config.toml
encoder_fused_qkv = false
encoder_bias = "none"
decoder_activation = "silu"
Rows from block 11 of the encoder of a small image VQ-VAE, named by matrix and row number. Rows with one number belong to one neuron. Each number is 50 + 10 x the weight over its row's rms, rounded and kept within 0 to 99. All counts start at 0.
After each neuron's rows are labels from the 100 images, of 14976, where the neuron reaches its highest value: "colour at peak" is the nearest of a few named colours to the mean colour under the peak. Only what is clearly more common there than usual is listed. The data: regions of photos with short descriptions (Visual Genome). In brackets: how many of the 100.
# fc1: MLP up (encoder.blocks.11.mlp.fc1.weight, 320x160), inputs 54-107
# fc2: MLP down (encoder.blocks.11.mlp.fc2.weight, 160x320, transposed), outputs 54-107

fc1.231:35 70 46 46 47 50 54 61 43 62 49 46 44 49 53 54 39 55 35 39 25 59 60 57 48 40 47 47 49 50 43 54 44 59 43 39 31 49 56 43 47 54 59 59 59 46 57 58 49 53 58 48 49 70
fc2.231:59 51 39 53 51 46 68 44 47 40 43 48 50 58 40 51 52 36 63 47 62 66 46 40 51 47 38 37 44 48 36 53 49 55 63 65 59 55 40 46 73 54 33 52 27 41 45 42 49 45 47 37 39 34
colour at peak: pink (70)

fc1.238:59 60 42 50 38 47 46 33 60 48 41 51 57 48 55 42 38 55 51 59 51 51 49 59 59 34 45 50 37 42 46 48 80 51 41 76 57 42 65 36 67 53 32 57 55 55 47 53 69 43 45 26 53 52
fc2.238:35 38 51 59 56 57 44 59 48 55 54 44 34 53 36 52 48 42 40 22 39 37 44 57 45 61 73 41 51 19 50 39 29 48 64 39 46 63 48 56 56 46 61 54 42 36 36 45 51 49 62 70 60 50
colour at peak: grey (98)

fc1.305:57 46 78 40 52 51 42 55 45 63 61 50 65 35 35 24 58 39 62 51 54 50 52 50 42 40 39 52 59 45 30 39 44 40 44 57 47 47 43 48 52 33 53 44 54 58 63 60 60 58 55 39 44 44
fc2.305:54 64 41 58 42 64 44 38 56 48 37 43 33 49 60 64 55 50 54 40 53 46 44 37 61 58 45 35 24 43 43 57 54 59 50 60 39 60 51 62 42 52 59 65 49 45 43 58 51 34 40 56 49 61
colour at peak: black (30)

fc1.205:56 38 60 29 56 48 47 50 47 37 54 37 78 49 59 54 53 65 53 41 56 51 60 46 38 51 44 53 61 53 32 69 53 33 44 49 58 55 48 53 56 63 67 44 56 51 62 56 53 60 51 37 37 53
fc2.205:63 67 32 43 54 61 54 51 40 40 64 50 31 41 54 45 67 59 45 36 50 55 44 36 42 62 81 45 45 52 60 43 55 65 54 34 58 59 53 39 61 64 43 58 40 47 40 47 39 34 32 51 54 41
colour at peak: grey (93)

fc1.264:47 40 50 44 55 57 65 61 56 56 48 65 58 43 55 48 45 53 49 42 53 37 50 52 59 52 66 46 55 57 55 49 42 63 47 41 62 50 66 50 44 51 49 65 56 51 62 67 67 28 66 59 53 51
fc2.264:55 59 50 48 54 60 52 44 63 68 58 52 40 65 48 33 72 54 59 55 30 45 57 33 61 50 45 49 53 58 51 48 48 48 62 63 53 50 58 62 59 60 33 38 59 63 37 44 50 52 41 43 45 59
colour at peak: pink (54)

fc1.228:52 49 37 39 30 33 54 52 46 39 68 32 58 56 47 46 34 55 43 64 50 45 57 47 56 38 54 32 48 60 68 31 69 63 45 38 61 51 68 46 38 45 52 66 50 58 68 50 42 44 65 61 45 51
fc2.228:32 45 50 56 63 57 42 40 54 55 45 55 52 45 47 49 52 34 46 60 40 37 38 54 57 45 29 55 49 30 72 62 37 33 50 51 54 62 54 50 50 54 38 62 39 40 49 49 68 42 42 58 41 51
colour at peak: grey (69)

fc1.188:43 32 63 40 29 55 62 41 71 37 48 46 62 29 36 58 47 54 51 48 63 58 49 48 58 53 61 50 50 33 59 40 45 34 45 61 54 46 62 54 60 42 67 41 59 39 63 43 52 59 22 45 55 48
fc2.188:60 45 47 53 40 49 46 49 43 38 40 37 56 70 63 60 42 59 55 67 53 35 47 48 49 48 52 45 37 62 60 47 58 50 32 57 50 46 55 50 58 38 67 69 56 60 39 55 33 34 42 47 55 32
colour at peak: blue (61)

fc1.78:61 60 66 46 49 48 47 57 61 44 46 59 64 49 54 46 54 36 30 45 62 46 35 53 58 57 42 52 46 42 50 57 41 87 49 42 43 55 64 56 17 30 65 62 52 57 47 40 56 40 39 48 37 69
fc2.78:46 64 31 63 38 45 44 48 58 47 48 46 57 40 60 39 48 61 64 47 57 65 59 64 53 64 62 60 44 50 43 61 81 52 67 63 51 29 55 41 51 54 40 60 50 59 60 41 63 34 49 53 48 57
colour at peak: red (67)

fc1.158:55 64 55 34 53 45 27 59 56 53 55 42 44 40 58 75 40 44 62 44 32 44 64 48 56 42 51 57 41 40 50 44 52 56 48 63 61 65 59 64 55 41 63 48 56 35 57 44 76 46 39 66 56 57
fc2.158:42 34 48 59 38 74 40 34 26 57 53 55 49 49 40 61 44 55 48 40 47 59 53 53 80 56 42 45 48 39 42 43 45 69 43 45 51 47 41 53 53 36 61 44 46 49 37 44 55 50 54 60 48 62
colour at peak: red (32)

fc1.208:64 41 54 49 41 52 44 48 44 58 42 46 65 57 45 44 64 41 55 41 49 49 58 37 52 46 40 55 70 51 45 54 32 47 35 64 56 60 69 51 42 33 60 46 22 56 51 51 53 44 47 62 35 52
fc2.208:40 36 41 64 43 49 33 61 65 52 40 46 34 37 48 52 56 36 51 45 53 53 61 35 50 50 55 37 34 50 63 61 54 50 42 46 46 48 72 60 41 47 57 55 68 46 49 66 64 37 37 38 43 59
colour at peak: brown (74)

fc1.156:59 57 53 65 56 57 51 52 68 35 57 37 50 30 40 62 36 56 42 52 30 50 39 46 46 52 49 62 51 52 27 55 28 46 45 49 57 61 38 41 49 48 46 37 49 36 40 49 44 40 54 70 39 63
fc2.156:55 47 53 63 38 48 59 59 39 65 57 35 38 43 52 47 43 61 48 68 63 50 47 45 49 61 65 47 57 40 44 34 54 32 61 65 61 42 49 45 65 39 64 56 68 57 56 38 40 54 40 48 51 46
colour at peak: brown (88)

fc1.94:61 48 49 55 45 60 28 60 68 38 57 41 53 37 30 59 55 51 51 44 58 39 53 47 51 36 51 51 37 38 48 60 56 51 61 48 43 64 53 56 51 50 43 39 50 44 55 61 44 57 47 40 58 53
fc2.94:47 68 46 41 42 56 57 65 41 71 45 52 59 58 67 54 45 52 50 53 65 62 69 47 52 46 37 52 52 55 51 51 48 54 49 72 63 26 39 48 47 43 61 71 48 61 48 45 70 52 43 61 47 63
colour at peak: brown (89)

fc1.273:46 48 46 49 40 55 37 40 42 61 36 31 61 41 39 43 46 45 39 65 58 44 61 53 33 31 48 48 63 43 37 41 64 54 36 50 56 49 72 48 61 51 58 57 48 48 51 41 46 37 36 43 37 39
fc2.273:66 44 68 56 47 48 49 63 55 31 55 46 43 44 46 55 54 45 47 51 45 57 63 57 49 46 54 47 45 58 30 45 47 74 40 55 60 40 51 67 45 56 55 51 60 33 52 40 69 45 46 43 59 61
colour at peak: pink (49)

fc1.58:43 59 35 46 28 56 52 47 51 43 50 59 49 53 45 40 56 42 37 58 32 67 61 68 34 47 47 51 49 50 57 62 37 64 51 46 38 41 44 34 27 43 79 58 69 36 49 41 34 57 38 50 44 51
fc2.58:51 58 55 65 63 60 53 53 39 48 40 46 44 54 50 36 50 33 75 46 55 67 61 44 62 47 50 49 49 55 51 32 48 45 57 54 37 54 49 34 52 58 28 43 66 49 47 38 52 35 56 56 56 51
colour at peak: brown (96)

fc1.199:76 46 60 35 46 44 41 35 44 47 63 48 51 64 48 44 31 54 45 58 46 51 62 32 52 46 51 61 42 45 46 58 35 63 40 57 46 48 62 54 51 50 65 56 41 49 62 64 46 48 47 53 48 45
fc2.199:63 55 50 46 34 46 49 46 62 40 50 61 44 52 28 50 53 61 62 52 52 62 47 54 53 50 48 41 48 58 49 47 48 50 46 50 46 37 41 47 55 36 44 47 55 50 60 64 49 56 47 51 50 51
colour at peak: orange (46); yellow (28)

fc1.118:52 37 39 62 50 44 56 55 52 29 36 35 56 69 64 47 50 66 40 59 32 61 46 53 48 46 49 47 41 58 52 42 57 31 49 58 56 60 54 51 62 51 35 42 42 54 31 47 59 47 48 36 54 53
fc2.118:52 68 56 38 47 61 48 57 44 63 69 53 47 52 40 53 38 57 43 33 43 50 60 54 43 62 58 47 55 32 60 59 49 57 44 45 51 39 38 49 39 58 54 46 58 43 40 50 35 63 45 52 49 50
colour at peak: grey (81)

fc1.53:62 57 37 34 52 55 49 63 40 54 45 35 65 47 42 65 32 48 40 52 48 50 52 57 47 41 32 46 44 40 64 60 47 52 39 51 45 57 63 59 65 56 49 46 59 39 53 52 62 51 50 52 50 39
fc2.53:46 44 45 62 53 66 59 43 51 41 71 61 35 56 46 43 52 62 55 54 33 42 72 46 59 25 54 44 48 51 55 37 58 31 38 37 42 61 47 55 40 54 48 50 57 65 47 47 68 35 35 48 51 68
colour at peak: black (42); pink (41)

fc1.10:58 45 41 48 35 58 34 44 46 67 55 49 61 58 56 68 48 50 49 78 47 52 46 55 33 40 57 57 54 54 34 60 52 50 57 53 69 56 51 44 37 54 47 47 38 68 58 49 47 37 43 32 49 46
fc2.10:52 41 67 68 55 59 43 46 55 52 47 40 43 57 64 39 55 52 48 36 61 70 53 63 53 61 51 47 52 50 58 48 41 49 53 75 42 32 58 66 35 59 36 24 55 64 70 63 45 60 51 63 48 72
colour at peak: brown (89)

fc1.232:40 48 42 46 54 60 67 51 62 47 46 51 52 51 47 43 64 62 36 62 45 64 49 58 48 55 55 51 36 45 43 57 41 52 44 58 55 58 49 35 50 37 46 39 48 52 40 50 58 37 47 54 54 57
fc2.232:56 54 43 31 51 53 59 48 35 43 54 50 37 50 55 58 42 50 37 41 45 76 49 43 52 48 42 55 54 46 45 56 49 50 49 44 60 53 56 31 30 59 37 43 49 59 47 61 36 51 64 52 61 48
colour at peak: cyan (39)

fc1.68:60 61 48 48 55 39 39 53 45 51 69 27 59 59 61 59 53 66 49 52 49 45 31 59 49 51 55 55 61 50 58 60 70 37 50 33 43 45 46 56 43 55 45 55 62 71 47 48 44 54 30 44 46 52
fc2.68:60 30 58 59 52 57 52 49 57 67 43 62 52 55 66 40 45 45 52 55 48 45 48 38 37 43 56 37 35 55 50 59 45 60 58 46 47 62 60 50 54 49 52 53 31 30 29 64 62 48 58 61 44 60
colour at peak: black (30)

fc1.197:51 57 47 28 59 60 42 45 34 48 69 51 65 48 57 31 57 38 70 67 45 51 61 58 37 58 44 48 51 61 58 56 38 70 40 51 57 58 66 60 59 43 52 41 46 44 53 55 52 41 40 51 58 47
fc2.197:51 63 59 43 43 47 54 62 75 28 49 24 45 48 68 47 46 53 43 43 48 71 55 40 60 51 70 47 50 58 60 55 50 44 56 36 44 48 39 34 46 55 37 57 45 59 57 62 49 43 46 51 48 48
colour at peak: orange (31)

fc1.178:64 49 48 54 55 39 53 53 46 59 36 33 60 48 65 42 48 62 73 51 60 67 62 51 39 57 57 39 55 63 38 52 49 38 51 56 37 55 63 40 49 52 45 51 45 52 61 40 47 61 58 28 45 46
fc2.178:58 50 60 43 49 37 42 59 57 35 54 65 35 41 48 55 58 48 33 45 46 47 43 55 41 43 40 55 38 40 41 57 64 57 48 43 48 38 40 50 53 36 47 50 60 43 34 47 66 62 41 46 57 54
colour at peak: white (64)

fc1.195:46 35 48 53 60 31 44 40 54 48 53 58 52 44 57 54 35 67 49 44 51 31 50 58 43 38 60 49 58 45 57 39 40 39 55 56 28 44 42 63 58 52 57 54 54 43 37 48 60 59 40 36 67 65
fc2.195:50 48 64 62 50 36 34 51 56 69 53 38 48 26 51 37 43 48 43 38 48 50 43 44 57 42 44 55 62 73 52 71 56 63 46 54 41 63 51 27 71 70 60 58 54 51 29 48 46 62 52 55 52 26
colour at peak: orange (33)

fc1.314:57 41 64 54 58 42 56 70 45 32 59 48 55 44 47 62 44 47 42 66 33 55 70 48 42 63 56 67 47 57 36 38 31 57 49 39 64 72 42 62 45 63 58 44 42 62 44 39 52 45 64 37 34 47
fc2.314:56 51 66 62 60 55 32 44 42 26 18 51 60 47 55 58 59 58 46 55 64 46 43 32 61 35 36 22 64 52 63 76 61 47 40 44 39 52 55 41 60 40 47 55 41 49 43 53 48 59 63 41 52 59
colour at peak: grey (90)

fc1.17:38 58 51 36 28 51 71 54 52 29 52 27 77 28 54 57 58 58 43 57 51 46 39 36 52 44 47 58 51 51 64 56 39 44 48 56 71 62 59 65 55 44 55 57 60 66 46 45 39 42 33 54 53 42
fc2.17:49 50 50 58 50 34 46 61 50 33 43 39 41 49 56 44 53 52 58 37 70 45 37 46 36 39 51 36 53 50 55 49 64 55 36 56 51 47 59 43 58 55 72 48 30 63 79 49 59 62 62 50 55 46
colour at peak: blue (55)

fc1.25:66 56 49 42 37 43 38 53 66 59 45 43 50 37 59 63 50 63 46 51 35 58 37 66 52 52 55 59 46 61 34 63 48 67 54 51 61 48 72 54 49 72 47 65 40 49 52 37 59 61 49 41 53 40
fc2.25:35 35 46 62 53 52 47 56 60 31 48 63 55 53 45 39 44 56 45 59 57 57 56 30 44 58 27 48 42 56 47 59 44 66 42 60 54 43 53 46 50 54 56 45 39 42 58 65 46 53 44 60 62 58
colour at peak: pink (27)

fc1.121:55 46 48 53 45 61 46 57 40 54 30 30 54 53 57 50 51 49 60 44 51 56 57 51 58 58 42 46 69 43 45 44 34 30 47 77 28 44 43 53 45 47 56 57 56 52 43 55 36 50 42 52 50 57
fc2.121:40 56 61 58 44 41 48 68 51 57 49 45 54 55 40 39 71 54 50 46 43 54 43 62 36 55 68 54 45 58 49 51 51 50 53 41 51 53 64 46 63 51 45 30 48 50 39 35 66 42 47 49 32 49
colour at peak: white (56)

fc1.83:46 46 46 40 65 41 44 50 54 53 42 52 51 48 43 70 42 48 53 41 39 42 51 53 44 51 45 40 50 40 60 41 55 36 61 49 53 57 49 50 39 38 54 46 31 60 60 62 48 43 51 54 57 63
fc2.83:50 63 66 67 43 58 40 36 41 61 64 45 52 47 59 31 55 39 51 46 32 65 44 45 55 59 56 38 52 55 59 50 43 56 28 59 22 51 45 48 69 51 59 45 74 55 50 69 46 44 44 47 37 47
colour at peak: pink (71)