From a checkpoint of a small image VQ-VAE.
Model: encoder patch size [8, 8], encoder layers 16, decoder widths [32, 64, 64, 64].
Data: trained on regions of photos with short descriptions (Visual Genome), 203450 training examples, 6.4 epochs.
Rows from block 5 of the encoder of a small image VQ-VAE, named by matrix and row number. Rows with one number belong to one neuron. Each number is 500 + 25 x the weight over its row's rms, rounded and kept within 0 to 999. All counts start at 0. Numbers have three digits each.
Before each neuron's rows are labels from the 100 images, of 14976, where the neuron reaches its highest value: "place" is the part of the image that holds the peak. Only what is clearly more common there than usual is listed. The data: regions of photos with short descriptions (Visual Genome).
# fc1: MLP up (encoder.blocks.5.mlp.fc1.weight, 320x160), inputs 0-159
# fc2: MLP down (encoder.blocks.5.mlp.fc2.weight, 160x320, transposed), outputs 0-159

place: top centre
fc1.59:523495527480539511514490516529468514517476459440479442466517521531514479505502479488511487531519477494509505562498443504508483508511507469502507501506475516458456504496509522527509462486492479538466482520440510512541500511513484470478493460524534489518495532524484558500473470467547497531501521450492547510480487512480478476513528513524510511487519554489458483517525496509492486497514456513493506483500539473476523502542498446468514463493489477522502486501519518481465494490539489
fc2.59:486535449535488527503510478474524491489511505528512538513491467489473525509481507511494487503523507526526473461513538508523518514494513532518486499504493463530524517487505477473469569492524527484539529492544498471479472466511534562513472520483478490491479436491534444488517488489472487500491490534504460496487491488497536528484516488494472443509501442502521519482447483499481487488475518501495514504476496508523519494482518566487453516523503512538478521467489475524559495519470521

place: middle left
fc1.97:500439541480488519535459499527470522495489497480492486517473549505488511522488533498529533444522480560491483502484499544475470532541547468499516557485493481504447469522493453539500517505499494523510453503512447447464480508536535497536463484493481497522521528493489501505481464515497507487456476508511496470509520491514478496479501543499471485487515533500475558540477477507498478530493531490511480531485498492503523525493532461498494537498506499529469485481478522498488479519498505
fc2.97:519563468521521490490533497499527501520525525516540528507511463492519501469541470503488502541487535426508523490515516475502502446465455509524485461520515498508559527506536554479499491503515530471510565516512563545523535494469471498474520514521513524457497511510502506515505543488503495490514531487495508527501517508475521501525531453488531511529500473516533489497530545492490551484505475510504486484515484503517499478512468556498484479520477481493520500520539483505495533496505489

place: top centre
fc1.317:487500548476525559486506523514502485488499442530457525484522467507516527496509513523526502435516491487496504527518503469463505496509499484487478472490487507456519476479502546494541535502458483473477542482478457514503440527515467480472513474488525487471527496537471480497531514473477468520485513474502539537514455480534485479483494487467472481524541451526494478522490555502544536487485501500520488521504488501536529494501485509481491475501508561493489475507509470522505486460513515
fc2.317:465527501494467458505492461523487459504482497484501517510526537497508493470468460480484473527503493521471511494491514496508568497455513470492484534530495526488501532501545505497468519480517483511501447499497484482473525449450515501484479495519441534487507525510541517512476453487529499492495510493537486487502496520524518546493497487537516444484485497481482512469507471521492477470557490460500528515555517489510540530507512491533497511500507496493550552479534533498509505463445486

place: middle left
fc1.48:485487503559504501522451484495454473502489526497476522519494543458489454470534469535476475524506480470501459525522506480501513489520483506461485513544487514474474505467499544452539509500507482528476481504530504477531457524489523536477484492536531532492490502472503505549508560467457502499521501507513496502488561481492468463487540476461498531529487501498499473503499529512486512527487486498524507473443469494543469473526504525492534497532508494527526497554508497489479514504488506
fc2.48:510528504460489509477517459485505510505494500498506497477474485517467555511466517496512516509486510514529535507489525482492505528446536523538535495447521506521520468519495470524482506495480510478502545510505498537480499459505465479503510565490520478468463475519512498488524463524473516512498514507475475508517486533486522540483451536502532520464532509509498467527497460473535471492505539481477490515562544479533514512463521493566486487504470510481479514462503486555477479485512459

place: top centre
fc1.103:519486483488501490467516471460515470484492489512471537508488494496533494514486522512508489494500450472497496473486476463519541556530442533513502474517512498475453504550499502519517500514481546501476507515497502509519538492522457497457489504509514523491531496441470509522508514516494533484549488493472503517447487514508477526536514524545452519471501517540483542508532519510525534476495499504475492513491506524470434499541494451527484501459477483532481533527499521526486527483546496
fc2.103:473486508490490522532480528547536536495507481496524470491515489524456495510510485493478532488519538521488487502512502546505470480500559472460508512487520520546524484487510482458461498486503454500545511468485507488479455512492516514546485521488492504489491500552529501490526482493500473517432479494499519500545496502497537521481517483452541469495484476442505457500489476479482465524474511514516492471494493500517586524476522495484489510561518504488494469470505499457525479521491487

place: middle right
fc1.41:479536490529491467502509499465480494493523494484543496518494527532514454510497498510538473503521547513463495520515489497507499479487497516524519500533489524485493521504492514471494477474468561510510491507504487539525466535548481442502524471487526525464501501477528498418511455528498470487495512484513506510506486482564507440486463494516503491456493505505478505525463496499463513517491463518478474458475514501472526509529513534507499509524443568468507464465483491472495477515504517
fc2.41:506453499495514518473490503542501521502485498523475500476481446475488542490497506504481525489493486500542520472483499526491487523516471446482496500457509493510481484480487491511498520517515473492496519507504503471478531466461509568488466559511465487511502497539494497575489548479493527518496470516492471447501522507459508558493546500470498494519521482519508475492543497506495497503493545486506523564506489472527485494462468458497511491472539426509495537511499511521498525493490468

place: middle right; top right
fc1.76:507460517472499503487468489465511530499508505509540496507491533490516462468486535509459507491488502516495487470439533512507467506472482509485507541493502511497492558521495512506510534496503530476502470461451520461471459452531490502559482510509507517475489529565557506484484500516526502502487543514501526488499541527456536493479525449526506480522533496482503494475522489460499507520475482506469497519513502493469532439434508477480493503510500524487532523517483491481486482528527463
fc2.76:492535497477527524519489498538497449540481483480474469483492473500469526519539469513551520490508494491504498501543483475470527501540521497498486460457513511493515465479531488494517476515507487528492535529490494547523502535495496488440517506499520494500493456449442514514494460509488533490535484484500489540495464467550462503525465516484458525493473510530474502512506498519490494518522512482523492477485489509531474582587500494510526506484513469492471492503517514495491508491491471

place: middle left
fc1.299:498519453461509532487463509485493493492471497503523504475529503453525511544502487508529481520527551511488485507505544502475523483482487480502542550471541499541525478451499499507509499518499495456473523535473498489496499508476479485496514466527509501515487516485514520512490511498513462510462477538497543506469519498466463507468487513476500518503504459490466512496484473537457539549502503514460520498433536511521518520493516472493504474565473450480495502479493501494492531537560547
fc2.299:500480479504478538492535517488475519518509490461508510520591529484472499487476476480527515499503490537536521490518516499514505492512504476551463516505474467476481473510552506483503477503489464493559508500468500482484533502490473483484494461512498482478490516518498536496495525540527537495482495500502478492560472501534517471529489544510479500470514511503458425489497487488471503458481497479505515478547445516518542479527507513509480492501507548525533520518511451514512534484455499

place: middle right
fc1.271:515510522507512568462504470544499469515497539462482525485529539494496492476490530495470528464521493500497531513496499469441559483486476460498521531505471514458534461471527482534452485486478489451494523523508485518562491464492537541515519485498506509521516502505508495494494502441513521525518500505504516522495512514516525520475468479526483502488483463507528521514494465494541500497497494521529459522450458425465514519492481513499518507505487482479499502515514463487512502510540507
fc2.271:497494487504503446530496532459522522485511475537505461508453449510510526507517479516555489526469514515478469494500492502522457513516492531505497463516504462553485557525462549509534512499488520519490471500476519465434524534491462463493471477496493482497503484478467513480498490561502493500485495505491461496494446494486469491537523520472500507493540528495468461453523523517454509486526519493460545475544522531537515494512490505492499495502524499507516510499474495501458506501484513

place: centre
fc1.152:514525496517514505537509472546537478513496497538533523481517508441475513517555518506510443517546509501538529478494452519490472467555462520491516495457499462483494471467503495486500488489468481485499448509460526501505490531475501487474490492526499521498492444472526489497524493506517504487507516477500517527481506518522537463464478490521462471508522473493529499471526513493529467504487519472513531505542451508496505495530478484501483542514494517457519468514527521512521488471424508
fc2.152:481512508515494491513499494485503451487494467485503513507534533537500519467493487509527485487458502546473492510532499454462498482511526518507523480469485520521493542527476526464490531496503448472492447537528513545496486487525472499467464522512545498482527469466501430512526510503515485463493492517518484529514462499501473513456548503547482497513513533534489520487512511491523503473480533416515499525504493540490487472459525485475560507497486520520463488506512515510510502521469480

place: middle right
fc1.120:526528467491488566497499493531473499497522478525478516455506560496519519496480502519483475527577503498471491547499462490474513526520447503532478498545474528479518524453490507465525470550515471488509525495482516486519503491519514471480547519476505448505513546561468507492482499490498491493516512468474483506508494490483487497504498539443490547518507471476504514494494494457479485503501498513484491454479509481500456489522546517483522455518506478508521468512527514531517498488490464
fc2.120:494481514504506498522521500473561497468484501516532504498533473489518473519490527499531493496482501482498506478470559498517503443480557447480517512451455519500503510542553502535498519460471518484518485487517516522453500509494499515520477503559515531502520463464533497508521490475559497500522471520462520489512504504509486522467500459496508474498540513541469507524517516485483496470494515510471511548487544517532483493522460479479491527479523523471488499510467445461506477468527516

place: middle left
fc1.294:497479494477535534476467488512533490473500490468475520502536533494515508532447512505513473467453517514502531462468540522508509468504499530482487499500503485496468460461507496481506489480518513537448493505443516511504514484511462489487514485464519492487482504496519489480485517537520554499506534477456519448483510495508500510508494466491524512511515487508540487494528471533468492458514507509454499497468439527485534517513513492467536476528478497536499447416505496507450522483491519
fc2.294:481503504503488506495508537488432438547500532523511496486482478532468492466516475488459492493534496508491485522484484472476511498500521473522574502466478504499508495534515519451480509502471481461564471474567503487545501474460505490523497533480477501486492489489516474500493513465495477491509466513521479552537518509501510497497496537483464506465495527496493498502480500489531521539507463458501512537504530482519460472474461476487502546486496539509501516553457509509512483502493469

place: centre
fc1.176:499497481512455481511482452491506497463500500507493532459492503513516525489544492516456536475498461554493484475497514491517486538493528529507487519500532456511541512508489506455508504529492518511525436462503533515489491482499458476498525473541485500487546519510488514514489463562486518530519481525463479491525540493462454506538542516486494503491522520479514544444482455514513500495490489463501511504538495482463474481453504549483534501530499510489501524470537515504526499482528478
fc2.176:494478515491522505451531541502496513526542509493517500539521481481446463526466494479531479522521492432518497510497513493500505472508484465491511487504480524490430481478508535508502464503490488464481586488485497471514488522506538499498465490478524489503447468491515484503501521441452500481485532483539496524474451521518519493481446487488484509512486483507496456560503509480513493535513508510506485469454487478559525517520513483518496502462539505508494479514490508523482520496494500

place: middle right
fc1.135:493505489524477486514517475499465515512503486532517498495496501508467477490484472495488559500535502544454483500464521488446529520472501503528493524484530484487460477510519518513510502504492450516491525476502492501497551508518516503525452518527549520522560547519531506504517490506528483500515545536519478511581533530465534495514516505505479486510484487477556489493480551478513467460536467515462496524472518510494503502472496480536466542508489504475505495496476479529506493453505455
fc2.135:505501517488528511484476497516545510502487487454479526525515491522503506502524521503498458499508482469546518465536469479532507506517495499460506489483468513518517524483495496473463480514508548498499490522496521493508454526516472507456527488483492489470497472489465492494504526461467530499498465451474522490434499468509470512491493502517488514477528512569470541544485449482488563565508547450535494498497478495505506511532487504486537470503510465511507495503520488473504504527489566

place: centre
fc1.146:485535525545482500522511476522505481538488487482466546516537487502519483473486496511479455468462495462511485453534509516480550466529485515478480495519507477487478499487487483516487461483526481512477494484475504454503500481476505524531511497512472480473453510461537539476550457517483519502485557506517513559521489517496537463477524495546500495504446479524475535527455517494468483498478537533492512480511522501520440501486537493524512492537484496492498498495498498484514471483445510
fc2.146:501473511470479499433502515500508527480514485529545466494437498455542507494526486495505510518502518500513475569484512528498465513466460519500516478476464504520518478504509533477485543528478506460527496487525469559500513522525492470501478512506508537514529502492464472478475511483538470487485460485522480486500486487493486542492461522450504491519514490474537465478501476536497520486483497497518485488500537520487546470531454504494485512473520510510523453497479524558468488498549505

place: centre
fc1.302:484498483510489520531501486483474516533526471560455495516469499450466508507489470455525504495530472493535492468496474465447514528509480505517492469504486505519510511474536503498512494500524487500550431499502526510472531474495495506503511493506544523507505525482458478478498500507544529484508526519489513498513501526501491546506520509545514523473507514462513493575479459471515524539457529507482483465536441468454487504542470499485494509514493532548489477473492488497476510486502467
fc2.302:523495510491499482483472507519510510474472579457543531515521516516498486480502507528492520491495501475473483531488521523529515445502478507469529510516518487460504488515464457475488512490438518537456540497531484488512466536497517488527493495511459484478508485539506502506487499532461493515495492480534534485449497485503506489462538493483514479514491487529509482431528549513491470454521508494504554522482543519520482492465529509520492502467499487474481540529484537493527490545493531

place: middle left
fc1.288:528501514503473524555530500530516488487558498544501541523498515478490468501496524512458499510475469525471505512487527484456517512477509510495452525504512474529447546502496536521482443489508465474451539487477511529477490501525471468493461517456528532486502469482479494501483474462522500488498505501533502513494442505485517503509481522525479511487475475522467482516512483540493561499507467517530512478455452489521488528481480490494525542511487497502466492521517546525499528489547497
fc2.288:485508496493531494454500521466500505520470488477516489515529487504506551542534488492537462479555532534490495484530503515511470451515518522499508454516445511519537507520495482474497563496507549533456458519519532490533494511457520543517520516533495486499520495512532484456485498497490481473510481489484513515503495514482448442481560514490529523451516498470530525494471509479515481495488500483508498483527509467519490478480551530468469480495509481500514533527486453473502486484507499

place: middle left
fc1.2:504483496467457514497513478533507482506511493527508537519460533507514489491527487495500506485489466520490475508492502552449498531536498541492457514522508518529479515493530498515528498460497481470507533447489517491514482487502499517479490521473506520502509495509496488546497496528461505490484482487466483531493524550483486427521499499525503516495535529498519473483498555498526554478540494504476473510487473477483515506428487531510454523486561439484483514478557502474533476470512505
fc2.2:477514524475548506502494530458508519497500512473511493485527445470500532521490503492467470515528539488523506495489545488516478492496484481500535495493503473457522518516467494494505528525497503522474452548495485520499521516505501471548528459515474466509509509501481537459487470509520500505496527510539511448498504490501509550474487519494508464500452504495510527501522474490479427535476510500506515500495559496547494501537538526508535489498442556543529502501449495508462515528493483